Rows from block 8 of a small class-conditioned image flow-matching model, named by matrix and row number. Rows with one number belong to one channel. Each number is 128 + 24 x the weight over its row's rms, rounded and kept within 0 to 255. All counts start at 0. Numbers have three digits each. After the name is the row's rms in percent of the matrix's.
After each channel's rows are labels from the 100 images, of 14976 (inputs lightly noised), where the channel reaches its highest value: "strongest on" is what is common among them. Only what is clearly more common there than usual is listed. The data: retinal OCT scans (Kermany 2017).
# convs0: first 3x3 conv (model.decb.0.0.convs.0.weight, 144x288x3x3, each kernel summed), inputs 96-191
# convs1: second 3x3 conv (model.decb.0.0.convs.1.weight, 144x144x3x3, transposed, each kernel summed), outputs 72-143

convs0.125 091:130158153125128148175135112127127122103095170126099148117112134162084075124146126103114087127087122112148090102087117109131173095113108155137134157135147103106135131138107124047150164141113098140155075115187135119116114120118141135127167113145139130099121104204140116106103085126130081102
convs1.125 169:116110105101123148126146126131132128127171135101148144101152126137144115130115165165167094216114138114165155133090116086126130141114125154122111119110130071123162139125127082126101147147122116112111120132119112134111
strongest on: finding: diabetic macular edema

convs0.49 097:111153138151167065119088120156124120119138109162119098113119045101094115134114168095142127124145099166121095115154059163178122107111120129145190153109118089119112123126128153121152143118110101153140104119084102087134095121150149114093149081128124106140195109149142133097176114083137114106
convs1.49 069:138127106128117111116139115126116116155121118120125130127155116113148097111113079096120099132092118136155093132161120112105110156139106150110083144112144127117145169161135166149126141104124122120114078084111113133156
strongest on: finding: diabetic macular edema

convs0.108 096:106114163110134096122116089114148111110143142147141152085095115094124136155125151136146125142099136134109115109113111163144107152107101081114105157165134109103125148151149123100151081131156126121132108092184090140123132095134122141155124058102126112081132138142121127116190111167134096128
convs1.108 079:105137127149137132132120103153146166161117089177131202109125104151144141121132127095123146114136097077119077149161088174129149157155135083096136118067193115123123113128143139107110104112139113153154128133134126131130
strongest on: finding: diabetic macular edema

convs0.109 084:115093153092104111091133105126141145143111155098083087139139102157150129108125137109098117101129134108128114127117130133109111127147150119058139147133119152116111139107091118133145193122151159144108132137212154112152149154124110158119148136133206115093145139119093152126145149140120111132
convs1.109 073:131133146130134080166170139120120118124122120167132130152106115109124110093114132137127116114120135097140057124141112099119121100173104094129115085094124090139165099147150089112132092144161101139151174099104154129113
strongest on: finding: diabetic macular edema

convs0.24 094:144162160132112142142174142161161152129129122147141132145122185114138125123127155092144110126101168111108130101115095144126081167131134142165157118117104079148129141108146143113111140129134131111106135127105103117119127084150154127134127130123108120141068163058107100165145158107099099133
convs1.24 100:122085169133129145145110126100121098133121171107143082130099114171129081093103104154085122153114124143134139105109127150107138114150144139131130162167088142139195090138131115114140130069118136098136136118088130156139
strongest on: finding: choroidal neovascularization

convs0.123 103:123140096074128132143124180124136112123156104141127143141111144118135124115125118112164118091131156125132155136152121175138122156132123117132128100116115154140120134125094091109122103124092115102078135118132149153104127090138123146133093129132145094145089106095093137118047119116143199118
convs1.123 120:146145157072127140121114125111154152115161116142180143135091134093130140144156100124142137177118134107166130142138122178136179113117170143130144155111144098110146120135144124105141149133094105118093109138106090124121
strongest on: finding: diabetic macular edema

convs0.23 128:111090127066128119115118162121144124169153129104136078147129087130136118159133095119124137160081144149124114148116127117142116132127120158117123127097131088145125142110102122069098156139131132117127103137041137119064138114125104131062091129101138089092100137107113121159103127092115111126
convs1.23 131:115126144219177141149115119121099159120145131129130162120119114164105167079131086125130120132140122103121114125142135125151139134173123128133135094117065178102138171144106086121154120115099108159133112126122127142127
strongest on: finding: choroidal neovascularization

convs0.97 111:084122103108114122113099052121110098149087142138160139078100143174106110101133152120097122134078142145144056114144069120095107117176124172109105142116132110090152162139100136159141140125140102117081173129133130158133119138127121110127113157141137150127155140116140134135172157188154127132
convs1.97 107:090108137092144120107112187188106095144138160146123139128125142141124108129118120082113143125111083143137104104102143150102104110133068139158128134146121109107144095131128107137127141095136111135149110149124135127098
strongest on: finding: diabetic macular edema

convs0.21 103:118126077120166103136142156091143130156117146122151106133110052105139126117114053108124132114126155072116133120131101097093115147128071149110105151157137125107143182120117136114133133127114118126106137144143110145127119071133144119108145158111127140118178127167127138139156139188138090130
convs1.21 104:088099129096138087100146110104092130127124116137112122122103142096158131106120147125158136153127121035162084150099129123128107112109108145152114109079139178119060138181121107161131116137157124169141135155146170122127
strongest on: finding: diabetic macular edema

convs0.73 112:157117122155130112123149090154138146129133118087123105111156072109122116151110102122097150122179129096127096121119137108081101128066128105119094115118115096123145134135129143097105125113110050132087141160136101148136111103112092136091134142155125090116111105151148148130151136127118124134
convs1.73 114:142134169157140113136067134157058145122156147097120126151145145115113099135109110128118156083165142164153163121116143132131155091118119102085138197169128096152142171130139147139130144143141123111124143108129106138115
strongest on: finding: choroidal neovascularization

convs0.81 103:134127188147113168133150063131121149131155189102122115111156151172147159165179176133141149130122152154095049108085130122149117122156145101116142122108139105099107119152095140137108122142127154124081100122178112107090099134094048129093125130106109114122116118153114122113150122129110117103
convs1.81 115:135147087152136107157130154112119121154143112116146108132077138111113089137085097087054119107132120070116160158096138108114136109159151131142118091127155097123107058126128106136140170099144141127138115126167139112123
strongest on: finding: choroidal neovascularization

convs0.50 095:131155088119149108142094093148113109164110129141146127133134179099122112128145146129081172156144128139143070145022155137108125072163130137105140142129157104136136135142124133139143103154130145129143120126071115158104144170147127117128134179137149158123126102167111144134159142125125126121
convs1.50 103:119137102129133163092101140138131147128136146153127136120149089117092118117128086121105101104118102136081136173151114132113132178142147131106106140103138074107153113101167099131109113119144103152139111165103110110140
strongest on: finding: diabetic macular edema

convs0.74 090:111122119111100071131100118127125095163117134135105100146118138106126098138141136125125109147076152175120099090095115113124108108164168139159187119133130111126134141085160142136149146152163141138124148117088107100145137138128140151121141138116084114161095168143123140118124150142088071144
convs1.74 077:154115101154130148119154099129118155111130178111127086118144091108152145116137104135103120118137115117139161185121077113151118153141178136141163116106106110150119138131127150148168094110127104112155108118134100122155
strongest on: finding: choroidal neovascularization